{"color_jitter": 0.1, "patch_size": [2, 2], "max_steps": 14500, "lr_schedule": "wsd"}
Rows from expert 4 of block 4, named by matrix and row number. Rows with one number belong to one neuron. Each number is 200 + 40 x the weight over the matrix's rms, rounded and kept within 0 to 999. All counts start at 0.
# up: expert up (model.blocks.4.mlp.up, 8x64x128), inputs 0-127
# down: expert down (model.blocks.4.mlp.down, 8x128x64, transposed), outputs 0-127
up.10,204,194,246,191,209,213,178,198,190,136,222,161,179,225,260,257,139,202,211,216,267,212,224,217,262,103,154,204,262,173,216,149,181,180,228,181,180,135,190,199,161,185,173,226,160,241,210,286,241,276,138,187,294,229,212,142,251,194,166,139,296,229,210,177,256,168,212,171,193,216,134,182,219,239,95,228,234,205,206,143,220,178,166,201,143,194,226,192,197,212,274,163,200,171,279,231,210,213,180,166,180,199,233,189,211,145,165,163,200,244,163,187,130,144,226,212,110,250,190,217,176,256,169,212,226,264,193,202
up.11,158,218,185,258,199,220,170,186,224,255,189,220,154,192,188,211,163,192,85,180,173,188,204,144,248,190,142,273,191,194,162,206,261,179,227,178,215,248,213,188,182,193,233,238,296,180,199,112,131,287,207,272,251,192,170,155,188,198,203,213,195,178,259,218,159,225,204,181,185,186,231,210,247,195,172,212,230,135,165,348,154,263,202,106,316,175,156,245,236,175,145,211,218,158,195,222,129,228,203,131,206,188,188,301,238,197,307,208,221,170,209,211,189,242,186,211,232,165,269,185,113,174,243,175,167,165,270,159
up.12,148,170,208,228,182,264,169,282,225,149,177,181,254,167,129,218,177,250,203,216,185,256,199,161,221,166,232,225,221,193,184,189,157,204,164,186,230,175,266,243,193,154,94,242,293,181,175,101,206,139,131,161,145,226,201,263,211,228,355,244,212,244,223,199,139,166,176,193,187,155,236,143,192,161,207,138,174,207,203,201,212,222,160,157,211,189,230,194,216,113,188,158,214,204,172,229,210,172,199,198,243,227,203,166,141,230,195,242,161,189,137,205,252,168,228,249,207,193,208,219,201,252,219,248,189,226,215,200
up.13,203,218,171,111,233,204,196,185,151,215,182,140,216,247,210,127,200,193,240,168,182,235,174,193,185,195,182,255,173,182,250,188,158,210,257,279,230,173,201,150,166,129,269,267,177,209,214,186,230,205,189,240,243,195,140,220,158,217,138,190,180,249,174,244,187,201,213,211,192,240,189,214,171,277,204,254,244,276,133,172,214,206,154,148,267,163,88,163,151,200,210,203,138,142,195,230,256,305,191,250,201,197,117,151,284,196,200,173,193,167,264,167,277,229,212,201,201,249,204,194,210,164,44,289,159,159,225,212
up.14,155,225,211,115,182,185,194,169,164,170,192,99,209,202,170,159,179,119,191,192,288,247,219,259,177,245,196,236,201,168,230,190,193,200,180,192,151,201,191,206,206,244,256,250,214,222,205,215,224,190,177,252,257,305,163,184,196,219,164,151,180,187,181,276,163,210,202,200,154,202,156,190,196,243,254,235,247,249,141,203,190,118,138,183,256,142,209,186,185,150,253,191,213,185,222,287,236,275,227,190,194,201,243,136,190,223,191,231,202,170,171,200,267,171,175,113,236,247,211,158,149,194,201,276,130,215,195,190
up.15,139,207,245,215,225,218,271,160,188,224,227,164,201,213,206,86,150,178,156,247,232,244,187,180,195,235,161,240,216,138,247,200,167,182,243,221,146,192,199,215,120,211,211,263,113,213,212,277,148,189,241,149,224,246,101,206,253,195,170,208,192,112,212,189,99,227,186,194,228,237,214,188,217,230,191,201,170,227,163,237,218,154,178,215,197,112,182,189,202,195,247,194,166,224,214,317,239,292,214,174,235,232,156,94,253,250,262,192,151,180,200,175,260,190,175,185,251,245,240,194,191,237,129,179,247,213,230,172
up.16,194,201,233,177,182,173,211,200,203,236,296,118,217,170,154,206,180,174,185,215,222,143,196,172,222,260,170,200,202,132,201,210,224,172,198,197,111,204,176,234,183,212,191,161,179,205,190,210,141,191,253,173,175,230,245,190,232,176,245,233,191,130,194,151,121,198,237,192,219,227,239,204,253,201,226,236,155,178,156,225,169,181,208,204,231,211,199,205,197,199,222,249,224,280,208,229,168,231,206,204,178,218,235,207,178,231,173,195,188,157,186,201,221,198,179,173,210,183,254,126,184,213,244,185,211,226,216,203
up.17,131,187,253,175,166,182,205,218,131,141,210,198,228,178,159,278,211,218,247,238,291,205,192,203,183,209,194,190,251,286,218,204,150,203,86,171,122,263,196,132,170,179,227,191,258,201,177,162,254,169,224,226,151,292,231,199,225,193,186,240,206,218,206,189,196,149,191,178,204,172,167,135,248,182,192,228,153,226,195,140,238,204,166,223,182,108,231,240,177,228,222,204,220,186,253,267,221,214,190,167,245,204,266,212,202,179,173,234,195,224,105,183,194,112,172,204,185,195,151,190,229,248,227,225,179,265,178,159
up.18,146,192,224,157,176,169,182,190,147,179,203,153,217,195,111,175,215,161,201,202,307,220,203,200,218,235,190,247,174,236,217,233,153,192,212,175,142,244,179,208,183,237,228,266,194,228,191,164,244,111,198,186,170,270,191,212,221,207,207,231,186,192,167,256,119,204,187,175,174,252,168,176,195,238,231,256,170,250,183,205,208,212,118,195,229,61,173,191,86,214,272,158,206,150,206,242,190,320,230,255,246,160,184,184,184,233,207,202,206,148,207,174,253,199,185,176,177,222,253,164,245,192,161,278,168,268,222,204
up.19,257,168,193,250,232,159,194,226,166,154,182,241,91,159,262,239,220,194,167,160,215,171,233,240,201,192,182,157,239,198,180,173,208,224,126,195,234,193,177,266,253,223,172,129,188,294,205,212,227,218,221,190,204,149,266,264,234,155,201,141,194,166,161,172,237,166,190,232,192,218,145,218,189,180,202,152,202,164,243,158,226,229,217,224,160,187,228,177,250,250,155,184,212,243,244,188,220,140,165,177,198,188,249,252,122,140,133,215,221,267,213,248,98,164,181,214,147,133,175,195,232,241,216,190,241,237,195,253
up.20,230,248,209,227,149,144,191,189,203,202,184,165,156,239,170,250,160,206,134,160,198,200,289,199,265,212,190,215,215,222,222,218,300,179,79,179,229,181,124,264,210,258,245,183,203,204,221,237,131,267,188,163,197,209,283,118,249,144,266,197,197,171,163,150,200,178,209,209,217,159,189,250,257,190,259,174,228,156,251,261,104,151,171,188,225,291,243,237,253,147,183,161,232,229,294,152,164,136,177,136,183,138,252,226,142,155,147,248,149,197,144,246,118,180,158,171,229,159,190,205,173,268,244,222,187,206,120,232
up.21,187,238,201,299,222,232,226,248,184,244,181,193,172,211,147,160,191,224,184,186,123,162,172,147,221,190,212,205,203,232,213,222,225,166,246,192,243,226,230,207,162,117,242,211,161,193,216,250,89,174,296,184,132,169,150,228,171,195,220,249,164,156,197,194,38,270,288,224,238,178,302,181,233,219,187,178,124,216,207,291,190,268,184,161,253,118,186,251,210,253,169,224,156,217,204,188,174,201,154,149,206,213,120,243,255,250,297,201,189,172,160,243,230,262,233,199,178,126,247,228,220,169,128,174,243,185,163,176
up.22,199,157,217,121,162,151,108,187,218,208,198,223,232,155,164,218,223,118,185,172,234,199,268,226,173,275,204,191,238,204,164,210,198,284,147,271,200,224,160,148,206,199,238,179,264,211,188,50,200,181,157,259,161,220,205,232,193,207,199,196,163,216,207,188,212,229,204,154,156,228,208,178,199,234,199,230,186,250,173,199,130,214,230,233,290,217,175,211,202,196,166,239,196,180,208,249,204,247,213,272,297,113,213,176,182,209,181,212,270,208,202,190,241,173,195,219,257,259,175,223,224,111,198,248,164,140,252,162
up.23,171,173,238,174,180,95,140,184,244,171,235,196,234,112,270,178,146,152,234,198,251,170,237,243,232,190,163,203,222,191,193,210,248,155,247,188,135,197,185,208,191,231,200,183,146,184,202,213,244,204,215,189,257,234,219,142,216,225,167,151,187,172,187,156,191,249,233,209,257,194,151,144,292,227,127,229,215,219,197,200,237,161,171,221,243,153,237,223,191,200,213,188,224,222,195,252,178,248,175,177,153,219,193,152,185,192,222,198,222,204,260,170,166,141,193,161,186,274,158,215,94,237,212,169,240,216,157,179
up.24,179,181,251,133,197,142,108,219,183,268,210,152,222,157,170,253,231,218,200,182,286,178,265,222,169,236,244,157,226,192,189,236,218,192,151,207,140,220,98,177,213,194,203,160,257,262,226,185,192,166,187,235,121,239,233,230,238,142,268,224,206,208,233,253,164,212,205,172,162,210,135,220,228,198,214,211,194,221,203,175,183,198,222,230,270,157,173,185,224,227,170,226,181,193,262,250,232,184,185,211,234,150,263,194,143,225,184,195,193,206,157,303,211,171,106,175,194,182,201,182,199,246,187,217,138,171,190,223
up.25,268,176,208,224,200,193,176,205,262,222,226,236,134,140,255,223,235,164,218,192,129,220,162,162,238,121,222,204,199,159,135,206,216,182,238,245,233,167,235,184,268,238,161,144,150,204,219,202,210,209,136,175,225,159,224,125,249,185,181,144,283,204,158,166,239,165,151,161,214,153,251,312,161,182,83,164,229,144,299,255,193,142,268,219,133,245,195,186,191,234,229,170,165,277,169,159,189,198,252,248,188,197,168,188,186,147,244,188,200,274,291,153,112,243,232,226,207,224,231,220,195,109,201,194,269,185,231,200
up.26,225,171,198,230,282,243,233,213,201,141,169,215,253,193,190,272,193,202,238,246,176,198,199,243,205,209,250,211,258,284,235,162,171,173,168,181,248,213,184,211,249,148,185,199,157,172,212,258,165,146,207,204,122,203,180,209,195,222,214,268,216,205,178,261,159,198,247,198,95,191,259,255,189,207,232,161,214,210,143,196,142,161,115,143,176,240,227,205,199,227,252,171,197,241,217,214,200,143,239,181,145,219,249,175,227,161,140,191,183,114,100,303,191,157,229,206,92,169,178,194,249,219,194,160,242,260,174,220
up.27,219,219,180,141,259,172,198,195,247,224,192,191,215,104,199,230,207,247,132,214,213,92,247,197,165,233,167,191,229,217,225,186,177,199,115,235,180,202,134,230,153,224,227,142,198,208,194,196,193,190,159,214,116,162,169,157,216,212,174,210,240,255,254,216,230,171,189,153,249,203,182,214,212,191,213,257,226,259,149,190,144,228,212,231,234,301,145,177,213,231,190,261,223,252,244,232,236,161,241,166,174,222,219,170,175,226,218,328,185,219,204,178,250,206,170,131,282,206,188,189,183,191,195,243,161,190,172,181
up.28,245,214,182,165,140,147,204,222,235,230,200,221,228,179,164,171,256,171,155,204,172,141,257,153,204,170,217,220,162,217,185,174,208,212,218,167,196,153,178,200,213,164,249,183,170,197,233,198,226,177,149,220,216,140,219,207,189,187,237,238,174,207,185,233,202,246,295,202,197,229,214,150,208,216,194,292,237,208,160,217,163,186,176,142,197,169,145,215,117,260,209,242,181,195,191,190,145,195,177,237,182,153,160,288,225,184,165,176,273,145,209,270,263,266,227,186,124,155,253,216,195,95,198,229,202,194,201,248
up.29,216,198,208,262,209,215,177,238,228,172,185,199,203,174,176,182,199,230,283,278,150,175,193,141,256,166,247,205,213,218,232,181,218,154,183,197,231,208,172,196,213,174,118,267,163,190,211,177,180,97,219,184,139,160,215,142,181,206,252,265,230,256,236,197,87,226,226,198,166,143,249,186,186,209,218,176,207,214,183,221,168,190,138,135,239,170,245,249,147,155,216,209,193,201,157,220,178,203,248,240,171,220,195,168,245,188,249,188,172,166,104,223,222,174,244,195,207,227,197,192,189,209,182,205,216,242,124,155
up.30,191,184,177,212,243,287,236,198,189,194,146,269,210,229,223,245,190,223,223,210,223,243,225,256,168,160,297,145,228,244,193,175,146,195,176,247,256,169,179,134,232,156,147,236,178,256,229,250,253,200,134,264,184,158,131,196,198,183,196,167,250,285,227,275,251,200,171,199,109,218,198,218,117,170,243,130,244,214,192,161,205,153,190,166,170,315,189,219,224,182,194,178,183,153,218,198,243,150,204,157,189,240,223,232,210,80,168,219,198,214,162,306,199,157,229,172,208,190,154,211,213,186,135,211,144,157,139,207
up.31,187,185,198,248,233,229,211,281,269,173,193,188,266,160,218,231,140,220,261,294,169,178,233,205,252,172,216,213,175,179,202,194,243,260,229,195,221,126,210,212,166,164,141,244,234,149,213,199,201,142,190,169,127,222,222,149,164,222,320,219,196,240,192,140,152,260,285,183,215,168,288,166,243,151,166,174,175,185,229,223,215,192,204,126,210,177,227,210,163,192,196,241,189,184,153,229,44,207,228,166,201,223,182,203,292,191,165,214,195,204,215,176,159,158,215,189,226,252,149,233,144,239,229,167,241,177,217,134
up.32,238,230,194,206,209,193,181,183,162,213,222,117,189,211,222,168,222,209,248,96,188,264,166,198,162,165,193,199,168,137,167,182,153,229,282,224,205,179,244,138,206,177,163,185,155,205,189,187,228,228,139,211,261,223,150,218,193,214,165,85,217,257,213,185,282,140,125,188,209,240,169,225,133,264,124,206,181,203,288,178,211,200,294,237,205,210,167,155,239,221,195,174,180,175,200,194,263,260,182,285,286,197,177,127,187,225,231,177,182,277,269,159,176,240,213,265,201,253,226,242,185,153,172,211,263,149,251,190
up.33,219,220,203,74,110,109,163,183,221,218,228,147,209,233,215,181,219,138,158,202,211,211,223,161,218,175,166,196,165,168,216,208,240,245,185,213,180,188,191,155,133,192,261,231,194,183,250,165,188,264,163,235,195,165,166,162,179,201,170,195,199,201,184,255,204,247,254,215,246,217,191,202,227,236,185,287,246,203,174,218,215,164,155,155,194,252,124,210,134,231,218,212,164,172,209,207,189,220,155,224,162,142,182,229,285,182,136,173,214,178,224,198,235,255,202,195,190,237,215,199,141,160,159,300,220,157,187,227
up.34,205,202,238,247,189,146,204,222,160,149,217,227,131,212,220,215,168,125,228,175,194,201,191,229,296,138,199,196,167,153,172,186,248,195,246,157,203,119,194,200,274,189,221,184,150,213,243,290,225,243,214,216,292,152,216,225,232,187,190,142,232,95,199,191,251,219,214,213,168,224,145,199,170,221,179,184,190,165,116,197,171,162,157,134,162,192,251,240,111,185,228,201,179,152,236,196,185,209,214,213,208,219,158,187,208,137,149,230,256,178,156,288,166,228,228,197,127,193,227,132,180,141,180,192,229,246,161,259
up.35,206,225,215,212,180,147,197,183,136,158,193,154,89,263,184,244,138,165,101,160,297,172,230,191,216,257,178,210,231,146,222,246,223,240,115,157,200,182,99,249,179,223,286,231,185,307,232,214,163,271,221,234,253,231,157,225,263,130,200,206,192,173,132,160,151,208,215,215,176,257,112,221,233,224,249,247,249,179,176,217,122,172,169,223,249,224,163,258,227,158,221,194,201,165,338,194,219,214,177,145,256,173,249,253,164,181,142,281,193,204,159,227,208,155,130,156,174,156,196,152,202,278,179,251,163,228,157,219
up.36,214,185,186,243,258,266,185,301,223,178,165,194,223,170,221,294,150,248,223,238,150,185,207,202,183,156,252,177,222,207,201,180,174,176,207,248,230,124,170,178,206,112,192,204,241,174,194,234,191,120,176,255,112,183,187,171,156,213,222,259,252,273,187,203,164,202,237,190,137,211,264,189,226,162,189,160,230,227,152,188,208,196,216,150,228,221,199,213,253,245,163,215,192,234,204,221,214,160,213,145,174,228,231,205,285,161,193,244,212,251,172,226,163,167,251,192,212,185,143,216,187,233,208,176,179,188,176,154
down.10,194,231,164,196,217,251,335,175,150,255,174,111,209,196,177,139,160,282,157,245,218,202,229,221,135,264,81,143,180,164,237,192,188,202,209,202,227,183,162,303,225,221,184,206,203,236,320,144,233,188,216,247,239,195,202,155,172,144,195,169,197,238,183,287,227,223,220,167,234,126,226,115,132,206,238,168,208,192,187,135,211,220,245,153,190,160,221,165,244,182,163,252,156,224,173,150,261,238,273,232,130,316,218,210,185,200,280,204,225,221,256,210,234,155,224,164,206,196,190,140,152,218,151,222,120,186,204,190
down.11,184,228,246,149,188,195,259,205,123,207,201,166,192,223,167,126,232,196,230,233,175,196,195,212,203,161,265,196,180,160,175,136,213,260,163,243,255,146,190,176,154,212,171,184,207,229,213,202,150,203,165,177,166,143,206,294,239,141,248,272,220,187,176,162,199,170,165,243,183,194,220,217,172,212,273,138,106,260,165,156,261,135,219,202,230,152,152,186,236,210,210,218,196,264,248,247,286,165,223,234,236,274,228,208,174,205,167,251,48,166,135,213,246,213,216,157,286,157,240,191,323,153,181,279,194,180,77,239
down.12,217,188,175,184,193,151,112,231,225,229,208,150,213,158,216,190,236,214,285,148,183,124,243,213,209,234,209,224,175,148,165,195,277,199,202,212,128,188,168,259,253,225,238,185,167,197,215,304,182,223,364,167,211,238,243,152,155,202,186,229,189,178,163,189,114,185,270,228,214,210,219,216,267,259,124,209,263,167,140,230,201,148,168,170,316,181,164,234,196,212,173,235,247,211,198,218,130,230,198,175,178,164,197,209,223,192,193,134,267,171,238,212,139,176,205,195,171,205,193,160,155,184,252,149,208,243,154,171
down.13,189,301,238,224,163,149,197,203,168,156,265,231,243,180,188,198,147,136,148,253,285,258,156,226,210,216,167,209,185,267,183,257,124,192,226,161,171,199,197,172,240,195,183,175,186,220,122,154,247,221,252,219,174,271,206,143,253,256,149,188,234,227,243,183,198,176,205,111,168,174,216,172,229,165,160,228,88,163,222,222,224,224,222,268,173,252,219,310,149,243,173,201,254,241,209,209,236,269,165,233,160,161,214,246,205,176,223,192,186,222,204,204,178,220,184,171,97,261,193,228,204,259,236,212,261,201,225,189
down.14,226,235,171,173,233,197,222,237,116,195,158,193,216,192,133,173,190,190,188,272,246,236,158,250,123,216,210,221,234,175,232,228,133,270,243,177,247,200,233,184,219,169,124,247,251,247,141,155,180,197,212,214,128,225,184,153,221,219,198,169,160,250,213,191,189,158,255,220,176,204,190,179,165,158,163,180,110,197,257,192,186,214,248,265,197,188,122,234,246,256,176,222,201,198,194,164,186,312,163,201,170,139,215,267,219,232,162,98,180,200,191,194,200,231,217,244,126,208,192,241,254,244,235,194,210,149,214,184
down.15,233,184,180,241,194,217,204,178,212,181,224,162,290,197,215,211,228,198,247,309,199,219,203,193,232,128,210,200,199,153,185,166,169,234,247,190,243,123,249,212,248,141,105,185,204,78,127,155,233,191,165,184,204,227,171,150,169,265,202,229,234,242,154,287,187,124,214,100,202,162,267,154,212,176,166,168,242,118,193,246,255,153,213,202,231,203,195,238,191,152,165,163,278,214,136,209,213,216,182,144,200,225,214,240,219,143,270,177,192,209,210,222,118,229,254,231,172,204,204,179,149,195,284,183,208,225,159,243
down.16,204,224,249,258,206,216,157,171,200,210,212,168,213,208,202,221,225,221,273,239,250,219,214,227,248,140,216,190,205,169,244,221,222,206,170,145,179,184,209,195,246,223,173,252,202,185,219,183,207,152,113,187,146,207,245,185,204,196,256,173,230,192,189,249,195,162,194,172,235,131,241,227,225,206,219,216,291,212,189,175,201,196,127,155,218,170,221,147,145,166,218,180,192,178,200,169,155,189,192,154,181,214,289,183,192,190,199,185,223,181,148,234,153,192,238,208,214,161,196,189,118,235,188,181,231,216,141,197
down.17,167,139,214,180,240,180,243,150,230,186,192,211,316,191,180,192,224,187,250,178,247,248,190,121,124,242,160,198,252,240,196,157,180,174,225,189,223,231,232,246,220,194,179,237,222,178,218,234,224,188,279,174,221,280,191,156,150,250,165,185,162,196,231,238,227,188,233,205,272,148,167,163,213,288,171,222,248,196,254,187,194,231,212,216,231,155,160,154,221,109,241,204,188,154,120,174,208,270,205,188,155,235,274,175,176,235,230,148,250,153,222,194,223,164,203,240,153,243,202,156,205,204,232,86,147,251,185,207
down.18,194,241,250,247,190,165,233,195,153,208,222,231,234,149,167,214,247,172,225,254,273,250,183,201,185,180,221,170,262,216,170,222,210,218,241,145,250,173,190,150,190,196,102,235,215,184,132,215,201,194,152,220,153,219,234,205,207,243,236,121,153,178,297,133,244,180,190,200,230,161,214,176,192,106,162,183,190,185,239,161,188,215,246,257,217,233,184,247,240,167,174,236,216,239,161,220,213,233,135,176,193,203,253,257,187,240,174,198,193,199,222,198,200,246,156,194,194,223,160,227,191,206,280,79,194,157,175,233
down.19,218,188,125,147,178,190,210,249,220,217,177,241,270,207,171,287,164,244,199,157,193,211,215,235,190,236,185,168,166,179,182,229,212,127,162,212,164,221,238,239,173,239,206,212,244,175,232,160,253,267,184,226,200,172,218,238,184,187,252,194,195,228,241,264,245,187,175,248,246,238,163,188,227,142,204,191,224,226,172,192,251,244,249,170,190,230,193,113,219,137,138,190,185,215,207,93,144,110,181,214,159,190,247,153,140,235,160,224,163,159,228,208,219,219,230,214,260,196,185,159,187,206,210,291,139,118,199,220
down.20,182,249,204,216,207,185,265,278,206,204,171,275,250,190,220,239,181,219,198,215,204,198,194,216,231,224,185,179,202,125,192,241,230,227,197,145,153,235,243,192,199,238,207,211,212,204,195,227,209,246,168,151,95,136,211,189,199,162,193,160,171,159,216,173,302,124,152,194,228,260,224,276,236,96,211,147,188,274,166,220,206,206,222,232,135,262,120,143,218,227,158,146,239,188,278,92,153,198,182,198,199,166,207,194,184,251,144,198,177,171,232,178,184,219,188,229,271,213,204,211,180,194,240,245,194,175,258,151
down.21,162,179,171,191,187,186,167,150,90,189,233,220,172,191,150,200,259,201,193,176,184,139,158,178,186,189,225,224,168,160,176,168,215,281,191,157,211,254,198,141,137,134,287,150,235,164,100,179,176,215,159,243,245,236,214,275,165,245,132,266,187,220,189,203,136,139,213,194,221,254,212,249,220,244,210,220,175,206,89,135,257,251,258,194,233,150,241,242,233,245,228,264,252,227,241,246,222,217,224,153,288,230,176,212,299,155,224,205,163,189,177,116,205,218,200,231,242,108,226,169,274,207,236,194,173,265,210,189
down.22,126,199,240,149,196,211,191,217,215,232,195,211,142,285,174,134,194,164,162,119,222,164,191,153,161,229,195,241,229,183,209,176,156,207,234,288,266,230,181,211,234,202,232,235,256,243,222,203,176,160,184,186,185,211,212,213,226,219,234,227,147,132,238,148,133,259,219,260,150,235,175,170,139,223,193,178,182,147,228,260,163,266,201,183,259,106,149,171,227,159,192,252,168,186,124,227,186,218,191,181,231,160,179,186,187,271,176,172,168,173,192,190,258,221,145,207,174,205,236,258,242,261,151,198,178,159,275,190
down.23,274,111,205,231,218,283,299,192,154,227,223,147,162,232,207,215,198,244,208,169,203,194,185,170,178,214,179,181,214,151,178,119,225,183,142,244,237,222,261,239,193,232,140,145,138,248,194,112,221,202,230,196,213,162,190,195,220,168,215,130,219,239,146,207,246,149,142,213,277,161,234,136,152,251,230,172,222,200,275,201,269,247,232,216,121,180,220,160,239,220,246,198,212,202,195,108,144,211,216,223,235,223,197,173,172,243,260,209,146,214,181,172,198,180,230,179,245,142,222,186,143,154,199,240,204,199,165,181
down.24,226,175,249,223,169,227,202,219,174,194,223,178,183,245,210,208,165,200,187,200,177,198,168,197,258,165,291,214,214,223,182,216,201,208,267,172,221,240,227,110,209,175,237,247,161,242,265,238,183,229,146,215,210,198,168,183,206,153,177,160,223,193,222,194,250,202,168,226,163,257,180,196,155,171,192,168,197,224,198,215,200,187,162,171,192,192,169,132,167,223,232,239,129,123,190,192,147,232,197,212,201,113,186,230,233,172,174,139,222,220,213,185,214,192,289,238,210,223,219,230,165,206,112,132,226,166,215,224
down.25,191,130,293,297,214,220,243,263,157,156,180,253,162,201,219,254,102,197,90,231,151,196,212,234,308,182,254,214,212,258,253,229,234,152,211,134,256,235,233,209,237,244,226,236,157,210,295,195,162,181,125,112,236,206,209,246,218,157,195,224,179,132,204,199,197,241,143,228,149,189,149,258,176,123,275,147,186,270,186,218,120,207,129,164,120,161,272,202,216,162,210,200,124,176,189,201,181,188,169,218,180,145,183,161,182,170,179,168,188,180,160,193,192,156,223,237,242,203,181,221,234,258,164,207,242,194,268,211
down.26,132,188,227,147,174,120,166,271,168,201,146,269,274,193,222,147,262,185,233,157,215,251,185,171,154,117,206,249,205,186,140,232,181,202,260,251,262,125,169,168,181,156,226,226,224,241,216,269,256,222,193,237,253,192,198,220,254,175,231,164,197,214,148,176,237,200,220,180,221,226,134,136,235,251,132,224,118,225,197,210,172,216,188,173,170,218,138,245,171,178,174,154,134,126,217,173,146,161,162,186,236,272,128,191,210,190,165,275,238,229,274,168,218,141,207,225,168,267,151,159,256,228,124,231,201,213,167,251
down.27,221,182,218,178,194,244,212,215,202,138,237,219,206,246,184,207,150,207,197,275,237,126,167,239,278,194,229,225,196,223,250,149,164,178,214,174,232,215,235,185,249,180,286,236,148,224,302,209,194,228,209,231,189,231,148,179,220,113,131,175,162,182,184,179,185,187,208,204,121,284,130,203,203,216,251,206,218,189,158,257,182,176,162,245,160,188,101,174,152,213,324,220,97,145,235,145,167,240,193,177,198,106,219,203,227,253,205,167,198,115,160,212,253,233,289,204,157,154,199,229,217,190,89,208,192,215,204,233
down.28,153,202,213,178,178,152,204,134,168,173,214,195,197,203,239,120,221,137,224,138,286,245,206,195,138,244,214,184,180,214,177,238,162,222,181,189,139,229,144,120,190,245,192,185,184,209,192,196,262,242,190,289,214,231,217,267,192,155,168,163,190,128,186,160,220,249,145,197,173,328,203,205,203,237,212,246,200,270,212,175,234,174,241,239,192,201,231,214,200,219,177,216,189,170,211,214,289,224,186,207,275,174,186,185,160,207,192,185,175,192,202,168,256,222,187,154,180,243,205,278,183,220,232,241,262,196,199,197
down.29,203,145,146,200,169,151,118,263,227,244,153,195,179,265,195,157,222,203,232,137,223,184,208,98,231,175,225,239,197,130,199,193,278,255,231,196,183,181,195,153,151,144,267,209,214,176,186,266,211,259,211,190,248,183,207,220,201,219,216,203,213,202,208,161,178,165,246,272,185,264,189,245,239,197,178,191,150,166,150,235,221,235,201,152,216,258,187,192,201,202,173,177,210,125,237,191,144,203,145,186,228,240,133,270,285,191,153,150,238,267,241,169,183,137,205,199,196,240,191,160,215,223,174,244,215,214,200,165
down.30,256,281,237,191,217,154,125,254,185,176,247,214,174,197,169,202,208,220,218,175,190,165,178,233,192,106,181,227,141,192,190,222,206,141,230,201,172,109,156,246,156,181,204,198,227,266,272,213,239,220,239,174,266,195,222,245,237,152,256,180,305,209,196,187,165,226,237,123,226,170,150,244,226,221,109,249,140,213,181,175,188,207,215,174,159,176,188,171,124,230,201,213,142,220,185,221,152,131,227,223,212,250,160,164,181,226,100,272,232,278,225,144,211,218,200,243,200,232,138,116,179,203,186,209,251,234,208,231
down.31,219,142,126,230,165,204,94,209,332,232,181,156,208,235,197,246,230,240,169,92,180,163,247,161,193,234,248,170,207,195,147,136,261,151,229,243,143,232,233,192,140,190,252,114,185,213,204,202,187,180,267,127,199,174,249,220,174,203,208,186,181,256,206,183,206,202,163,272,222,235,195,190,266,211,187,218,155,202,190,242,268,210,218,228,217,239,234,198,213,227,177,140,195,151,253,222,219,182,153,246,225,121,119,180,210,221,224,213,236,245,254,137,160,158,168,187,255,244,176,234,196,132,217,224,230,197,210,195
down.32,212,215,219,210,232,203,236,232,208,202,225,217,205,144,203,176,149,180,103,215,133,210,217,230,205,247,150,182,144,254,183,242,148,132,212,189,202,152,215,313,291,190,192,132,175,208,176,170,194,167,251,183,217,220,231,176,217,175,232,269,222,167,196,198,116,276,226,117,158,141,235,189,187,164,177,169,125,172,190,258,179,215,181,206,199,192,283,301,170,220,154,225,175,284,159,233,251,191,204,247,157,215,171,180,152,222,242,248,178,169,181,250,213,250,205,163,125,234,184,157,232,164,211,221,233,197,221,218
down.33,197,169,238,219,202,133,180,223,201,117,209,176,228,182,199,181,213,102,195,200,218,274,179,197,180,248,267,202,191,248,140,238,116,259,295,181,140,187,208,159,207,223,163,229,172,240,150,254,243,220,209,150,176,226,184,214,223,171,194,187,168,171,197,180,202,202,164,139,153,287,164,221,194,158,203,209,136,247,231,195,196,183,226,279,169,159,179,182,153,204,186,153,198,189,187,192,262,239,176,257,216,129,196,220,189,247,150,170,189,189,218,189,240,203,185,155,107,200,217,245,208,209,181,226,262,197,254,263
down.34,152,166,212,163,155,246,223,118,117,227,211,175,208,260,212,153,195,131,177,193,262,250,231,270,194,224,174,195,203,114,189,240,256,248,150,216,163,259,211,133,126,210,212,187,254,191,221,135,214,211,133,290,236,222,231,234,225,136,196,165,159,192,192,195,267,211,163,203,190,251,211,193,161,237,226,233,186,179,234,143,179,162,222,163,195,233,151,140,226,183,263,265,198,184,259,146,198,216,281,265,230,199,206,145,233,203,234,171,195,193,151,130,250,213,180,181,242,182,221,188,173,211,170,288,160,215,218,200
down.35,230,238,242,230,197,266,320,230,216,222,210,277,223,177,189,242,185,261,164,265,257,159,200,200,226,164,289,173,227,224,255,213,193,174,200,154,175,256,201,131,197,161,222,211,172,237,255,265,197,231,153,190,116,155,132,206,214,149,164,150,219,150,214,265,267,198,187,217,147,267,156,237,192,96,235,218,239,214,207,217,189,157,212,216,97,210,138,134,185,255,245,215,151,145,264,188,152,210,130,197,185,156,195,217,187,180,139,142,215,168,225,256,227,176,245,209,188,204,176,256,176,170,113,182,212,147,220,202
down.36,184,218,180,215,151,175,146,237,276,216,229,192,197,227,200,209,207,216,182,113,236,179,226,175,197,171,208,189,160,191,180,222,210,142,242,183,99,158,237,223,204,186,261,131,206,223,254,248,253,207,299,210,249,224,263,246,184,170,192,121,219,198,178,158,242,234,176,209,207,249,127,176,237,231,129,267,126,192,182,210,260,232,182,179,175,206,217,157,141,184,202,180,146,119,213,204,197,181,162,243,209,215,114,149,206,229,189,259,286,244,259,170,201,158,187,209,164,270,159,189,183,156,193,184,240,189,222,203